Weights of a small class-conditioned image flow-matching model.
Model: 48-pixel images, arch dit, norm layernorm, activation gelu_tanh, width 128.
Training: 18100 steps, batches of 512.
Data: 72500 training examples, 127.8 epochs.
Rows from block 2 of a small class-conditioned image flow-matching model, named by matrix and row number. Rows with one number belong to one neuron. Each number is 128 + 24 x the weight over its row's rms, rounded and kept within 0 to 255. All counts start at 0. After the name is the row's rms in percent of the matrix's.
After each neuron's rows are labels from the 100 images, of 14848 (inputs lightly noised), where the neuron reaches its highest value: "responds to" is what is common among them. Only what is clearly more common there than usual is listed. The data: Sentinel-2 satellite tiles (TerraMesh). In brackets: how many of the 100.
# fc1: MLP up (model.blocks.2.mlp.fc1.weight, 768x128), inputs 0-127
# fc2: MLP down (model.blocks.2.mlp.fc2.weight, 128x768, transposed), outputs 0-127

fc1.407 079 [115 102 156 115 140 148  72 126 155 131 115 128 151 114 127 131 133 116 105 139 120 134 148 148 122 175 130 153 188 130 105 129 134 139 159 153 123 232 139 131 130 122 161  81 132 166 103  88 123 154 149 125 113 154 136 112 117  90 137 136 112 146  95 141  96 157 127 126  88 162 165 157  85 134 122 144 155 126 141 116  93 141 132 119  95 116 139 145 102 138 123  90 145 106  95 114 152 150 128 181 125 141 120 126 131 109 121 188 134  81 159 140 115 131 139 107 133 131 107 124 148 118 112 114 156 136 121 114]
fc2.407 110 [118  99 155 105 112 156 169 133 119 132 127 128 132 118 118 120 123 112  82 123 107 108 119 113 115  77 140 108  54 123 162 123 160 124 133 143 128  36 119 133 111 132  97  75 117 168 152  97 142 110 135 116 111 106 144 142 127 172 126 130 146 128 159 117  92 159 130 127 138  99 175 102 161 130 131 159 159 127 118 120  85 148 142 139 157 156 145 136 152 106 129  84 124 144 102 102 107 166 121 178 126 130 140 115 132 151 143  84 119  81  93 128 117 142 123 145 136 124 137 117 142 128 121 134 163 124 128 112]
responds to: crops (73); built area (65); main land cover: crops (50)

fc1.311 109 [179 105  91 142 139 134 153 145 119 142 135 135 120 121 125 132 129  94 131  92 112 123  59 186 128 141 125 112 170  63  87 131 112 145 129  93 142 110 137 127 126 146 143 110 154 144 128 139 151 122 130 150 108 114 115 118 129 130 140 147 122  95 133 109 137 129 138 110 139 129 105 129 131 131 142  98 146 110  92 137 101  85 110 114 120 132 158 118  93 145 136 157 102 134 144 103 165 171 166 124 151 153 112  98  94 119 139 106 169 139 121 110 101 115  92 125 160 148 137 161 116 213  89 154 127  94 162 124]
fc2.311 095 [173 102  82 143 119 141  97 168 129 139 138 123 137 114 103 112 133  92 135 155 113 119  90  79 130 103 121 148  78 187 172 122 127 118 123 106 122 153 112 127 138 101 118 121 156 149 122 150 102 140 121 118 102 153 131 137 119 133 163 133 135  90 119 144 140 111 144 111 134 122 105 120 137 143 135 108 153 151 160 116 113  81 149 127 139 133 144 128 164 117 117 146 116 132 133  96  93 151 186 120 144 106 153  98  98 138 110 151  90 119 123 139 105 165 160 136 169 120 117 117 107  50  76 154 150  88 148 123]
responds to: snow or ice (65); main land cover: snow or ice (61)

fc1.511 088 [150 132 120 115 110 118 142 147  96 153 134 120 117 114 132 146  89 140 134 152 112 121 146 142 105 102  92 137  96 146 155 105 141 113 121  70 140  57 124 112 128 163 160 157 131  94 140 141 101 161 120 133 156 145 129 131  86 108  91 175 143 117 109 109 118 125 173 117  95  91 100 120 133 150 128 104 121 109 162 143 141 102 144 165 144 135 113 113 180 118 124 158 131 118 173 160 161  94 147  91 142 150 110 115 139 143 118  63 111 195  93 128 118  96 127 132 133 137 107  98 123 126 135 116 126 139 144 116]
fc2.511 100 [161 122 118 113 146 124  98 135 152 134 122 122 113 117 135  82 147 155 129  95 115 118 166 119 118 144 110 121 164 110  96 156 121 141  98  88 117 197 120 150 121 112 110 153 135  88 131 161 152 109 121 108 159 109 151 121  88 151  99 165 106 129 111 137 134 139 155 113 146 160  95 123 122 116 113 104 123 142  96 156 151  89 116  95  99 116  95  96  93 148 138 150 118 144 177 151 121  70 143 106 147 140 139 116 142 118 143 188 136 193 173 130 120 178 143 121 137 136 141 154 117 149 141 148 131 132 137 119]
responds to: crops (74); built area (64); main land cover: crops (54)

fc1.390 099 [153 131 145  93 148 163 143 111 107 166 157 147 149 126  98 123 105 156 132 128 106 112 143  70 126 114 212 143  97  66 125 102 127 146 133 109 123 123 128  95 129 173 102  97  95 167 122 106 129 120 113 141 134 160 136 125 115 123 148  79 133 154 125 111 116 106 107 112  94 144 155 131 129 160 136 146 126 123 121 117 101  75 115  66 130 136  98 163 153 114 135 127 122 149 109 144 168 147 109 147 107 132 112 176 117 169 136  95 123  81  83 123 127 119 127 133 150 108 128 156 117 141 121 132 125 137 126 116]
fc2.390 088 [139 120 143  79 108 182 108 110 144 157 142 102 140 113  96 137 137 160 136 130 103 142 131 161 152 140 207 119 146 175 133 167 114 110 128 138 159 135 119 166 124  84 165 112  91 162 126 105 116 152 128 114 132 113 136 126 110 136 155  81 118 157 129 148 127 107 105 116 155 107 160 113 122 103 129 152 122 135 143 126 104  72 149 175 133 126  92 158 106 134  92 134 123 106 109 143  99 149 105 152 106 134 137 172 121  86 127 149 125  77 169 129 137 143 128 141 166 161 118  86 121 117 122 147 127 133 125 116]
responds to: main land cover: rangeland (47)

fc1.752 077 [ 99 162 122  95 113 129 160 128 128 134 119 157 119 116 139 151 137 147  99 105 120 101 119 180 145 168 145 140 130 143 125 132 175 127 155 161 133 154 142 140 125 148 126 115 135 120 142 143 128 111 171 109 140 135 126 146  86 136 138 111 118 206 123 152 131  93 104 152 136 142 156 139  91 119 102 131  61 141 129 154  86 176 115 102 117 108 134 103 151  90  73 135 158 132 139 125 136 140 160 109 128 145 124 107 182 104 153 126  92 158 113 156 145 154  69 112 134 147 121 133 133 118 127 125 167 110 140  91]
fc2.752 095 [102 141 113  94 161 139 112 133 130 125 113 101 111 135 139 118 117 134  65 139 109 164 128  91 135  96 131 132 137 121 119  97  91 127 150 154 148 106 107 128 140 110 118  98 132 131 108 141 130 150 161 146 131 124 131 124 118 113 147 119 135 197 118 117 126  89  99 161 110 126 158 115 160 133  99 130  79 136 129 155  83 158 143 179 140 155 126 103 117 160 197 133  87 128 141 115 130 138 148 110 129  98 141 101 166 156  87 139 170 154 139 175 135 109 165 157 136 123 158 126 119 122 151 153 171  90 130 104]
responds to: crops (71); built area (63)

fc1.144 142 [159  56 165 113 105  99 129 122 159 153 108  90 114 134 162 174 118 164 116 113 153 139 100 151 125 131  93  99 151 133 142 117 107 127 132 115 155 182 134 136 133 138  83 114 110 103 135 132 134 105 126 146 113 108 116 114 129 124  91 161 139 182 144 156 132 158 128 100 122 122 168 166 148 147 118 150  93 162  95 140 110 110 114 121 126 134 160 123 140 126 135 176  82 145 141 105 156 122 105 123 147 181 140 178 127 101 127 118 147 158  84 104 128 159 117 127 106 136 153 161 126 125 136 147 149 142 143 160]
fc2.144 113 [155  55 156 109 151  92 118 131  92 147 107 170 117 133 163  76 142 166 108 146 150 111 127 111 125 120 102 168 106 125 113 152 150 138 134 114 112  74 120 110 122 115 179 124 105 106 134 128 125 155 124 121 111 149 106 147 139 147 103 146  97 180 129  95 138 154 130  89 156 142 183  91 118 115 118 152 105 104 159 121  98 108 142 128 136 120 144 130 121 133 102 183 152 117 136 106 108  87 105 121 134 145 129 165 128 161 125 151 110 159 172 115 129 116 142 136  96 134 110 117 117 142 167 151 155 137 140 150]
responds to: snow or ice (81); main land cover: snow or ice (77)

fc1.709 081 [115 108 118 105 105 112  90 143 101 171 131 107  99 134 122 133 141 133 137 142 114 157  95 140 125 110 122 130 117 103 152 157 116 180 136  96 136 135 132 104 124 144 116 160 117 161 128  68 146 127 132 124 132 128 135 129  94 127  94 125 134 146 136 141 183 147 153 139 160 125  73 165  96 121 133 148 137 185  94 118 151  63 115  81 101 133  96 110 117 117 142 136 145 161 134  65  92 140 103 148 162 141 118  84 132 136 135 143 102 132 146 113 172 118 132  99 124 103 134 152 149 127  85 149 122 101 107 109]
fc2.709 098 [117 116 108 110 136 116 163 148 162 165 134 164 120 140 118 133 125 135 151 114 118  92 150 119 131 127 131 134 138 136  92  75  88  81 140  98 124 127 138 160 135 113 143 147 110 158 144  74 139 129 138 140 128 128 133 137  95 145 108 136 119 149 114 118 183 134 147 127 103 120  54 102 160 153 150 151 146  85 152 120 152  68 144 164 143 127  84 117 139 139  91 142  90 105 132  73 160 130  99 138 148 132 132  93 135 117 115 106 157 119 118 105 153 158 127 156 125 161 136 109 168 134  85 144 128 108 113 103]
responds to: clouds (43)

fc1.643 085 [101  81 116 106 106 130 152 132  85 158 102 173 108 117 121 141 139 124 127 104 150 109 109  69 130 117 199 139  84 166 115 141 118 108 125 101 140 144 127  93 124 139 148 128 139 129 182 135 157 141 137 147  86 113 133 137 114  83 123  86 109 140 108 150 147 159 133  90 116 111 135 142 124 111 116 147 157  69 123 160 119 183 150 130  97 121 117 131 168 137 135 124 123 155 125 117 140  76 148 115 160 134 110 163 150  95 145 169 139 140 140 115 134 131 154  95 119 128 157 136 135 148 130 136  98 159 158 116]
fc2.643 105 [ 90 100 115 111 144 136  95 127 179 163  97  85 116 112 130 112 123 124 131 143 144 123 141 178 140 129 173 115 179 100 145 121 133 150 116 111 101 116 128 174 127 106 105 135 145 121  71 132 112 121 134 104  92 140 118 126 105 170 124  90 156 144 145 102 154 171 135  83 142 134 131 115 133 150 111 147 151 183 130 178 128 169 107 125 157 140 117 133  89 117 125 125 124 110 124 118 132  81 156 129 150  85 147 163 157 157  98  96 109 132 118  98 140 123  93 161 125 128  87 127 128 116 116 121 103 159 142 117]
responds to: crops (71); built area (66); main land cover: crops (43)

fc1.143 082 [128 103 148 133 147 102 129 132  87 125 143 132 150 118 137 119 111 117 118 140 127 137  78 175 123 134 162 125 192  86  67 116 122  70 122 134 145  61 127  78 136 107 112 133 149 129 114 152 155 143 124 132 159 145 130 137 149 132 134 134 140 154 133 165 121 139 108 150 127 149 114 151 124 162 106 183 111 161 156 106 156 102 150 112  74 128 116 145 141 106 103 119  81 154 171 130 114 127 114 155 170 137 117  99  89 172 138 118  98 143 130 107 137 147 146 131 108 127 150 155 111 114 156 132 145 116 140 119]
fc2.143 115 [127 115 141 139 105 109 133 138 172 131 140 132 144 126 136 136 144 111 122 114 131 121 106  91 143 119 156 132  68 163 192 146 114 189 110 135 117 185 131 184 132 131 139 140 150 129 150 158 113 121 121 127 146 104 132 118 150 119 139 135 117 166 138  82 119 128 105 140 131 100 101 108 136 101 101 183 122 103  99  93 168 105 102 143 176 123 111 153 116 155 170 120 171 104 163 141 136 108 121 158 157 133 141  95  89  87 105 132 155 142 137 102 132 111 113 124 103 129  95 107  97 148 165 121 146 121 132 112]
responds to: crops (70); built area (68); main land cover: crops (49)

fc1.110 089 [ 99  89 123 145 108 152 122 132 124 128 141 168 127  88 137 110 160 108 119 114 162 148  90 140 118 132 172  78 142 123 126 118 117 153 110 112 111 118 140 142 154 147 166  95 138 124 106 132 167 131 123 120 146 137 135 183 181 130  73 141 132 177 132  66 148 113 140 151 148 119  99  92 195 136 124 105 141 163 131 124 108  89 101 110 136 121 156 170 144 118 123 132 103  91  79 114 132 130 128 109 102 149  98  81 143  95 103 121 126 142 114 123 142 129 108 106 164 118 125 111 132 105 117 145 118 114 146 147]
fc2.110 110 [101 104 123 150 151 161 132 142 142 127 131 110 129  91 133 154 101 117 110 142 171  92 113 119 132 123 182 191 106 136 120 135 109 106 105 107 147 137 123 109 101 117  94  95 136 119 152 125  92 116 119 148 136 103 165  86 190 122  90 145 122 176 117 179 150 104 131 145 117 121  98 167  81 128 130 111 138  92 110 129 115  98 156 138 112 134 162 170 125 132 126 126 147 162  87 130 122 128 139 116  92 157 156  88 162 150 172 140 120 139 146 113 148 131 142 155 173 132 133 158 127 151 114 126 127 113 149 157]
responds to: main land cover: water (51)

fc1.316 081 [132 142 179 158 106 132 118 136 141 137 164 112 111 112 138 138 111 159 144 156 145 138 101 129 125 151 123 128 153 140 136 122 159 114 131  97 126  73 176 141 150 116 158 132 162 108 163 128 103  76 104 125 139  98 127 129 167 136 139  95 131 129 145 135 102 142 150 109 130 170 154 157  68 139 143 142 130  73 186 132 145  89 112 142 166 134 116 145 118  91 136  98 145 111  93  99 128 134 163 120 166 148 131 108 147 117 121 170  82 122 102 139 118 129  90 147 114 137 133 177 143 135 125 109  81 150 118 148]
fc2.316 110 [135 145 166 162 141 125 144 151 135 135 171 138 111 111 133 114 146 162 161 103 143 116 100 129  89  98 130 125 103 120 128 133 147 171 124 107 146 192 126 106 113 140 102 126 164  97  88 136 132 187 113 138 136 164 111 113 149 122 121  94 120 136 126 131  93 134 135 100 133  87 148 121 180 132 135 124 122 179  81 130 133  94 164 115 101 117 117 126 126 154 131 108  97 130  97 105 127 149 140 112 165 104 115 109 151 138 144  72 165 121 168 148 120 142 180 116 107 129 115  77 131 132 136 123  83 150 127 153]
responds to: clouds (36)

fc1.676 061 [164 118  75 135 145 108  99 116 150 156  92 148 165 134 128 137 126 154 144 130 116 132 127 121 110  95 117 100 126 133 138 175 134 140 132 159 145 105 167 130  83 141 155 159  94 128 157 152 120 130 206 154 120 153 121 124 147 141 120  94 124 136 174 161 106 146 148 126 161 165 175 106 140 110 111 146 125 122 141 116  84 121  94 130 119 125 133 154 108 117 141 111 109  78  99 139 146 112 137 140 121 121 117 108 195 109 126 167 135 113  94 128 144 129 152 153  78 118 140 102 158  90 108 150 125 123  98 115]
fc2.676 061 [140 127  88 152 133 127 150 135 109 169 107 125 239 112 133 115 146 167 143 126 117 130 142 123  83 143 132 159 131 125 109  36 104 103 134 142 101 130  69 143 130 125 131 158 115 131 117 128 136 120 162  94 120 122 168 115 147 111 127 101 121 113  71 102 116 144 133 137 153 105 126 136 115 141 149 121 129 121 109 100  84 122 141 115 120 113 135 192 143 137  94 128 126 160 111 138 124 109 155 144 108 126 126 114 166 148 140  97 114 109 138 112 121 114 102 113 104 163 140 138 149 149 106 115 108 120 124 125]
responds to: snow or ice (61); main land cover: snow or ice (47); clouds (34)

fc1.735 079 [118 128 139 131 163 128 125 138 126 107 120 200 135 121 161 174 142  97 126  80 106 169 120 151 117 109 120 142  43 120 153 110 158 138 171 130 147 125 174 127  65  98 147  97 112 142  95 135 125 149 126 120 101 130 143 123 116 153  81 178 135 132 124 118 119 141 129 122 133 121 143 108 134 126 140 132 140 122 111 158 120 134 141 111 146 144  96 148 155 110 129 119 150 118 113 130 156 117 125 132  94 148  61  90 113 165 130  82 142 143 127 111 132 139 111 142 113 117 129 153 158 118 136 105  91  89 126  86]
fc2.735 097 [105 116 133 112 102 136 119 134 144 105 109  78 110 111 141  86 104 107 122 163 117  89 111 102  87 173 124 131 193 127  94 134 142 137 161 123  93 145  89 120 179 147 138 112 114 129 144 138 110 120 155 134  98 124 191 122  97 110  77 178 108 141 125 129 107 123 130 122 114 134 137 130 125 136 140 140 142 131 154 175 144 138 133 133 115 104  97 121  97 167 148 130 109 139 115 133 107 128 124 128 111 151 199 104 111  91 129 190 114 130 133 110 134 121 150 110 111 128 131 112 136 135 107  98 102  78 109  97]
responds to: clouds (44)

fc1.121 079 [161 143 158 110 158 148 149 123 153 130 147 140 125 139 135 112 168 124 110 166  96 150 118 184 130 141 106 152 140 158 123 138 129 146 144 106  99 104 148 101 156 113 172 132 112 132 110 147 140 146 141 111 163  89 137 126 106  85 120 129 122 143 130 126 152 161 150  84 110 129 125  89 160 110 116 131 128 156 136 120 153 158  94 148 143 112 153 105  96 127 129 117 138  81 121  86  99 133 168 144 141 128 130 157 167 137 145 137 159 172 141 117  96 151 132 131  92 117  93 107  86 115 121 136 138 204  72 150]
fc2.121 088 [169 146 141 118 106 140 117 129 109 144 147 118 150 152 126 149  95 120 100  84 115 109 120  98 113 118 110 101 109 106 132 111 143 110 149 114 130 165  89 155 111 152  98 142 110 130 154 147 143 131 145 161 150 141 157 143 122 174 122 128 121 131  63 130 151 177 149  84 171 136 110 156 111 134 133 138 118 118 132 110 168 143 151  96 119 125 133 105 155 121 122 131 120 169 145  78 157 130 163 141 127 121 154 152 132 110  99 111 105 150 116  78 105  93 111 125  89 138 152 161  88 148 102 106 134 196  93 154]
responds to: main land cover: rangeland (42)

fc1.341 086 [122 150 155  98 121 130 190 140 143 143  84 127 115 151 129  93 130 187 130 166 118 129 130 106 121 137 101 139 118 122 112  98 144 152 135 108 142  90 144 137  95 141 155 100 128  82 120 107 103 124 140 122  81 104 135 139 106 189  93 103 132 107 132  92 117 110 134 118 161 132 138 116 168 111 112  99 179 101  76 123 128 129 117 140 155 132 169 168 129 118 123 116 143 127 175 111 138 119 132 125  76 138 127  90 145 129 131 175 145 184 144 154 151 140 149 110 102 129 130 122 124 128 141 143 126 128 181 111]
fc2.341 111 [123 141 145  90 150 136  73 141 115 150  82 139 122 138 125 170 131 180 141  92 125 112 114 150 133 132 100 122 126 133 146 159 118 104 125  96  99 154 108 123 152 114 107 100 119  80 134 104 112 133 139 126  88 146 135 120 102  65  85 106 122 112 132 160 113 105 130 124  81 124 148 118  94 145 112 103 180 155 179 124 133 134 139 118 103 127 161 148 123 144 123 106 114 118 186  97 121 113 138 131  85 136 112 104 152 124 125  96 120 177 113 144 155  99 113 151  98 121 144 136 104 123 100  87 131 120 176 116]
responds to: main land cover: water (45)

fc1.20 088 [135 156 131 131 161  95 134 154 109 142 134  86 132 130 111 116 124 121 135 131 144  91 119 125 141 108 149 136 149 146 155  86 190 146 125 156 142 168 109 104 122 155 159 146  68 100 156 134 174 178 127 132 126 103 128 124 100 123 131 122 117 163 133  48 145 153 153 122 125 170  82 121 100 108 131 114  72 130 120 163 129 130 152 167 132 121 120 155 115 182 128 118 123 133 149 130 158 119 149 130 137 151 151 119 112 143 108 148 146 159 100 110 138  92  97 123 113 137 144 134  96 150 131 120 141  77 111 115]
fc2.20 105 [120 136 135 116 112 104 131 152 126 133 133 168 136 137 106 149 139 123 127 123 144 169 108 136 118 148 163 120 102 110  90 154  65 123 123 158 120  86 145 156 132 106 103 136  76 113  89 131  74  81 159 114 135 160  96 138 118 139 131 118 138 155 148 200 136 142 142 121 112  84  81 134 149 145 125 112  73 120 139 160 128 121 101  93 129 136 119 147 147  75 142 100 130 122 153 131 107 131 132 137 140 122  79 117 111 105 158 110 115 158 146 119 132 175 160 130  99 126 124 137 104 113 129 108 145  79 103 114]
responds to: clouds (39)

fc1.349 088 [162 164 151 154  86 125  75 144 117 146  60 117 148 138 145 143 136 110 145 184 103 102  98  83 123 154 126 155 128 107 124  94 114 118 116 173 132 118 142 143  90 136 163  97 101 129 133  82 155 120 116 119 149 117 136 144 150 124 143 192 119 114 148 151 158 139  96 144 160 155 115 131 155 135 117 136 162 133 105 116 100  94  97 117 138 133 120 148  95 128 115 137 158 155 122 126 108 172 136 130  88 147 111 146 137 101 133  80 151 137 121 115 173 106  94 183 118 138 105 138 140 127 128 123 122 123 128 124]
fc2.349 112 [152 165 153 144 168 131 174 159 138 138  74 142 149 130 136 111 115 118 158  71 107 156 155 167 130  97 126 105 133 147 129 164 178 154 104 159 126 132 108 102 157 132 103  97  89 124 124  82 117 132 125 146 139 131 144 113 148 145 143 192 141 124  93 108 160 134  92 140 114  88 115 116 105 129 116 141 167 112 147 123 105  99 152 137 118 115 130 133 146 132 136 136  91 102 120 125 142 173 139 137  92 131 133 138 150 157 115 173 105 135 139 120 180 152 159  66 110 123 166 123 137 127 126 124 136 121 120 129]
responds to: main land cover: water (51)

fc1.658 087 [147 152 128 197 127 131  89 132 133 143  86  82  90 180 144 139  82 127 128  92 137 120 119 180 109 135 178  82 133 116  83 136 156 186 143 112 135  98  94 151 110 143 137 154 124 162 139 122 128 100 156 139  96  92 146 119 138 160 144 121 107 114 127 111 129 132 134 115 143 138 134 138 120 134 135 202 135  95 116 158  94 133 138 102 102 126  97 148 154 143 135 144 133  91 123 143 121 110 147 137 134 152 113 127 167 147 140 131 136 142 111 148 131 153 128 173 111 141 115 142 132 114 158 100 104 132 108  92]
fc2.658 091 [138 143 121 175 136 136 162 137 112 132  81 178  98 170 142 117 150 137 127 167 133 119  98  85 112 124 178 167 101 143 173 126 168  74 148 127 121 152 166  90 127 121 118 161 122 156 116 131 103 169 167 122 100 167 137 136 129  82 143 120 155 119 148 143 130 127 127 119  92 112 137 132 142 130 123 203 125 141 141 167  97 134 125 157 160 132  94 119 100 115 101 133 142 174 120 137 141 130 136 154 131 122 136 122 171 111 113 133 134 113 141 139 132  99 137  95 117 118 136 102 123 138 153 101  96 116 107 100]
responds to: clouds (52); snow or ice (48)

fc1.641 105 [138 123 148 125 174 141 163  78 135 147 139 118 100 106 158 127 103 127 138 144  85 124 119 120 134 151  92 107 137 145 102 186 140 145 117 173 157 134 127 145 118 103 111 112 125 126 106 124 124 125  85 113  89 105 132 111 139 112 101 102 133 133 144 146 115 135 142 126 101 157 144 112 108 124 119 149 115 137 127 131 176  91 127 172 114 131 119 164 152 120 132  42 103 130  78 151 108 131 154 121 127 145 141 140 161 160 124 125 132 133 153 158 157 106 102 143 154 157  77  91 130 152 138 141 153 116 164  68]
fc2.641 125 [144 126 139 137  88 138 101  76 120 150 145 126 113 116 153 125 150 127 154 112  76 134 136 130 133  96 103 134 116 117 165  56 124 111 108 173  92 121 132 109 143 145 132 114 137 128 147 128 124 125  76 172  92 154 121 146 140 142 105 107 114 147 118 112 115 131 149 122 166 119 139 140 148 128 111 142 105 120 134 137 168 101 117  98 140 115 108 161 110 133 128  61 161 117  69 154 136 124 153 117 122 140 103 129 157  97 131 118 114 141 107 154 154 144 153 113 153  88 174 165 123 111 131 138 164 117 163  67]
responds to: main land cover: rangeland (56)

fc1.436 096 [126 133 122 121 133 113 177 115  97 135 125 149 132 126 125 143 106  89 135  92 161  92 100 195 124 176 109 130 104  90 113 127 115 177 141 118 129 128 128 101 125 105 132 114  99 110 144 123 137 149 138 149 171 135 133 152 128 127 118 125 107  99 136 110 130  97  97 111 133 121 170  88 125 125 151 186 112 158 121 149 165 125 117 182  88 117 136 138 105  65 128 118 130 156 139  80 159 129 155  95 176 141 124 145 105 154 111 120 119 125 150 134  83 159 118  98 136 106 172 156 129 118 120 131 113 153 103 132]
fc2.436 107 [123 128 124 116 117 121  81 127 155 140 120 111 127 137 120 103 149  98 145 159 168 163 134  70 123  74 102 125 154 158 139 121 131  79 156 116 126 130 124 150 126 154 123 121  89 109 117 120 133 115 145 110 165 116 117 103 129 131 125 125 155 106 132 138 132  89  97 102 127 118 171 159 128 138 150 183 122 106 130 144 182 130 144  67 170 147 129 143 149 184  97 125 113  89 139  87 107 127 155 103 176 125 138 144 108  98 157 140 134 129  97 131  79  98 134 151 146 153  95 103 123 134 126 132 120 166 113 138]
responds to: main land cover: rangeland (50)

fc1.609 096 [ 76 184 153 152 110 159  62  96 144 111 141 137 143 149 160 139 170 145 118 131 118 154 124 127 111 118 136 151  68  99  87 148 148 121 149 136 135 108 143 110 130 112 129 123 111 135 100 113  78 152 132 150 148  85 136  73 142 114 134 160 140 114 138 130  86 157 131 117 103 142 161  75 136 109 113 163 126 144 123 123 111  96 122 140 102 125 140 146 152 137 132 170 135 118 144 129 110 122 162 138 140 148 147  96 138 114 126 130 160 124 137 149 154  89 158 143 154 122 183 127 160 133  75 135 133 133 144 153]
fc2.609 102 [ 84 170 152 147 148 162 183  96 106 107 134 119 119 151 167 118  86 151 110 121 113  88 131 125  96 144 132 101 182 156 171 112 119 139 151 134 135 139 110 150 123 141 132 128 118 140 150 119 169 105 139 108 157 181 130 172 152 134 139 150 112 124 117 120  87 154 132 122 157 105 156 166 127 151 102 171 119 112 129 116 119 105 141 117 153 130 136 137 107 121 112 166 123 128 149 135 145 125 169 143 148 149 106 100 148 144 137 126  94 115 111 154 157 171  95 113 153 155  69 133 134 119  74 149 132 129 153 155]
responds to: snow or ice (42)

fc1.648 082 [105 154 101 126  99 147 108 171 145 164 145  69 132 157 144 129 118 135 122 110 180  80 142 151 127 188 112  93 127 101 100 124 148 122 131 126 114 121 143 121 104 147 122 124 127 201 109 142 115 156 134 162 107 107 139 141 131 137 128 174 117 137  97 155 122 130 135 148  68 114 120  92 111 140 151 135 144  80 147 163 151 155 141  97 144 120 113 151 136  80 121 119  97 109 109 103 112 120 159 110  79 126 152 148 129 150 161 160 131 134 115 133 160 101 160 110 106 118 142 131 117 101 142 133 105 156 108 120]
fc2.648 103 [ 97 144 119 137 144 142 131 162 126 154 139 168 124 150 152 139 134 128 133 150 174 156  88 109 132  78 118 166 132 158 161 141 103 155 129 119 125 137 115 146 149 131 154 131 127 202 152 156 118 104 151  82 121 157 117 101 116 130 118 165 155 129 129 105 115 123 146 138 178 147 122 145 147 115 169 119 152 166 109 166 173 149 107 157 131 126 119 130 122 184 135 114 167 164 116 104 144 138 176 121  94 113 105 146 115 107  79 126 132 142 148 114 167 169 102 156 105 128 122 134 134 143 127 100 104 160 114 132]
responds to: crops (65); main land cover: crops (52)

fc1.77 081 [130 165 132 133 136 135  91 160 101 153 128 115 128  84 116 142  95 123 108 105 100 141 148 134 132 137 139 112  96 162 162 131 135 125 131 109 173 157 124 136 176 109 169 132 118 136 109  87 125 116 133 111 104 110 136 139 152  95 130 153 137  97 101 166 136 110 138 133  96 155  87 135 136 130 178  86 131  69 135 140 103 142 176  98 119 127 112 109 113 138 116 155  93  87 128 117  80 114 142 101 149 137 125 155 135 171 127  81 159 163 129 150 150 146 133  79  96 146 153 124 142 109 171 126 161 117 119 123]
fc2.77 109 [126 153 136 124 114 144 156 171 155 141 122 138 123  77 120 117 140 128  89 138 114  93 143 130 130 117 125 149 158  95 100 130 136 128 103 117  91 107 134 129  89 156  93 125 115 136 150  89  98 144 122 128 111 143 150 110 160 163 131 158 106 108 135  93 135  98 132 120 139 109  87 128 125 125 182  89 136 174 130 162 100 134  78 153 152 114 107 113 146 107 140 136 170 163 132 110 194 120 154  98 148 128 122 158 123  85 127 172  99 163 132 134 161 103 125 176  94 117 118 124 132 145 172 140 149  99 125 124]
responds to: crops (64); main land cover: crops (50)

fc1.332 107 [179  82 153 124 123 131 162 123 101 139 174 133 134 119 146 118 165 168 128 100  99 135 112 119 123 129 127 117 106  46 125 124 114 105 123 185 141 148 124 113  97 178 118 127 141 105 105 131 127 137 130 114 157  82 136 172 120 159 140 128 126 118 121 143 129 121 146 118 130 158  99 146 185 153 148 200 152 121 133 131 119 124 105 126 125 126 122 125 147 144 122  99 107 111 132 124 144 135 110 167 137 139 129 116 101  86 123 151  88 108 117 140 116 108 107 101 151 147 147 116 102 105 142 127 138 146  62  82]
fc2.332 119 [171  82 147 133 133 136 112 130 157 147 168 131 136 116 148 137 101 162 125 151 100 115 137 134 118 129 124 143 160 210 137 125 139 155 115 185 108 107 137 153 152  77 140 142 133 105 159 132 163 124 123 150 149 179 137  90 119  94 144 135 131 118 143 110 120 121 148 111 123 101  99 115  76 102 146 197 149 141 123 130 119 127 145 127 125 139 117 125 119 113 134 105 155 140 141 128 117 142 114 169 134 125 124 103  92 165 128 111 170 103 139 133 110 149 150 152 150  95 114 143 104 154 136 125 134 145  62  86]
responds to: main land cover: rangeland (43); main land cover: crops (41)

fc1.747 102 [143 143 135 116 141 125 139 118 134  98 105  89 124  85 130 117 158 146 141 113 146 118 121 151  91 136  74 171 109 120 110 122 174 142 120 102 138 145  88 123 145 146 172 116 127 126 134 146 115  97  88 152 127 114 127 143 152 132 106  79 141 146 137 107 135 139 173 156 110 111  90 180 145 113 150  99 144 118 103 126 124 124 167 149 101 137 151 146 131 148 126 116 125 163 120 107  97 140 157 172 120 160 120 136 116 110 114  98 124 120  90  86 116 111  81 189 117 128 177 175  91 150 111  92 121 136 116 150]
fc2.747 097 [145 146 132  89 128 149 129 117 119 104 112 156 124  89 130 143 113 146 142 144 139 141 118 115  69 119  70  87 140 153 135 118 150 134 107  91 133 107 160 131 111 126  81 129 109 132 110 154 118 168 115 110 123 141 137 114 156 133 118  81 108 149 125 146 139 134 180 168 145 143  89  85 112 141 150 104 133 142 162 115 123 133  96 107 151 124 142 151 119 117 124 110 145  83 114 116 163 140 157 182 108 120 111 125 114 154 151 160 143 117 147  96 103 154 171  70 125 151  76  79  94 108 122 112 118 122 130 144]
responds to: clouds (56); main land cover: trees (43)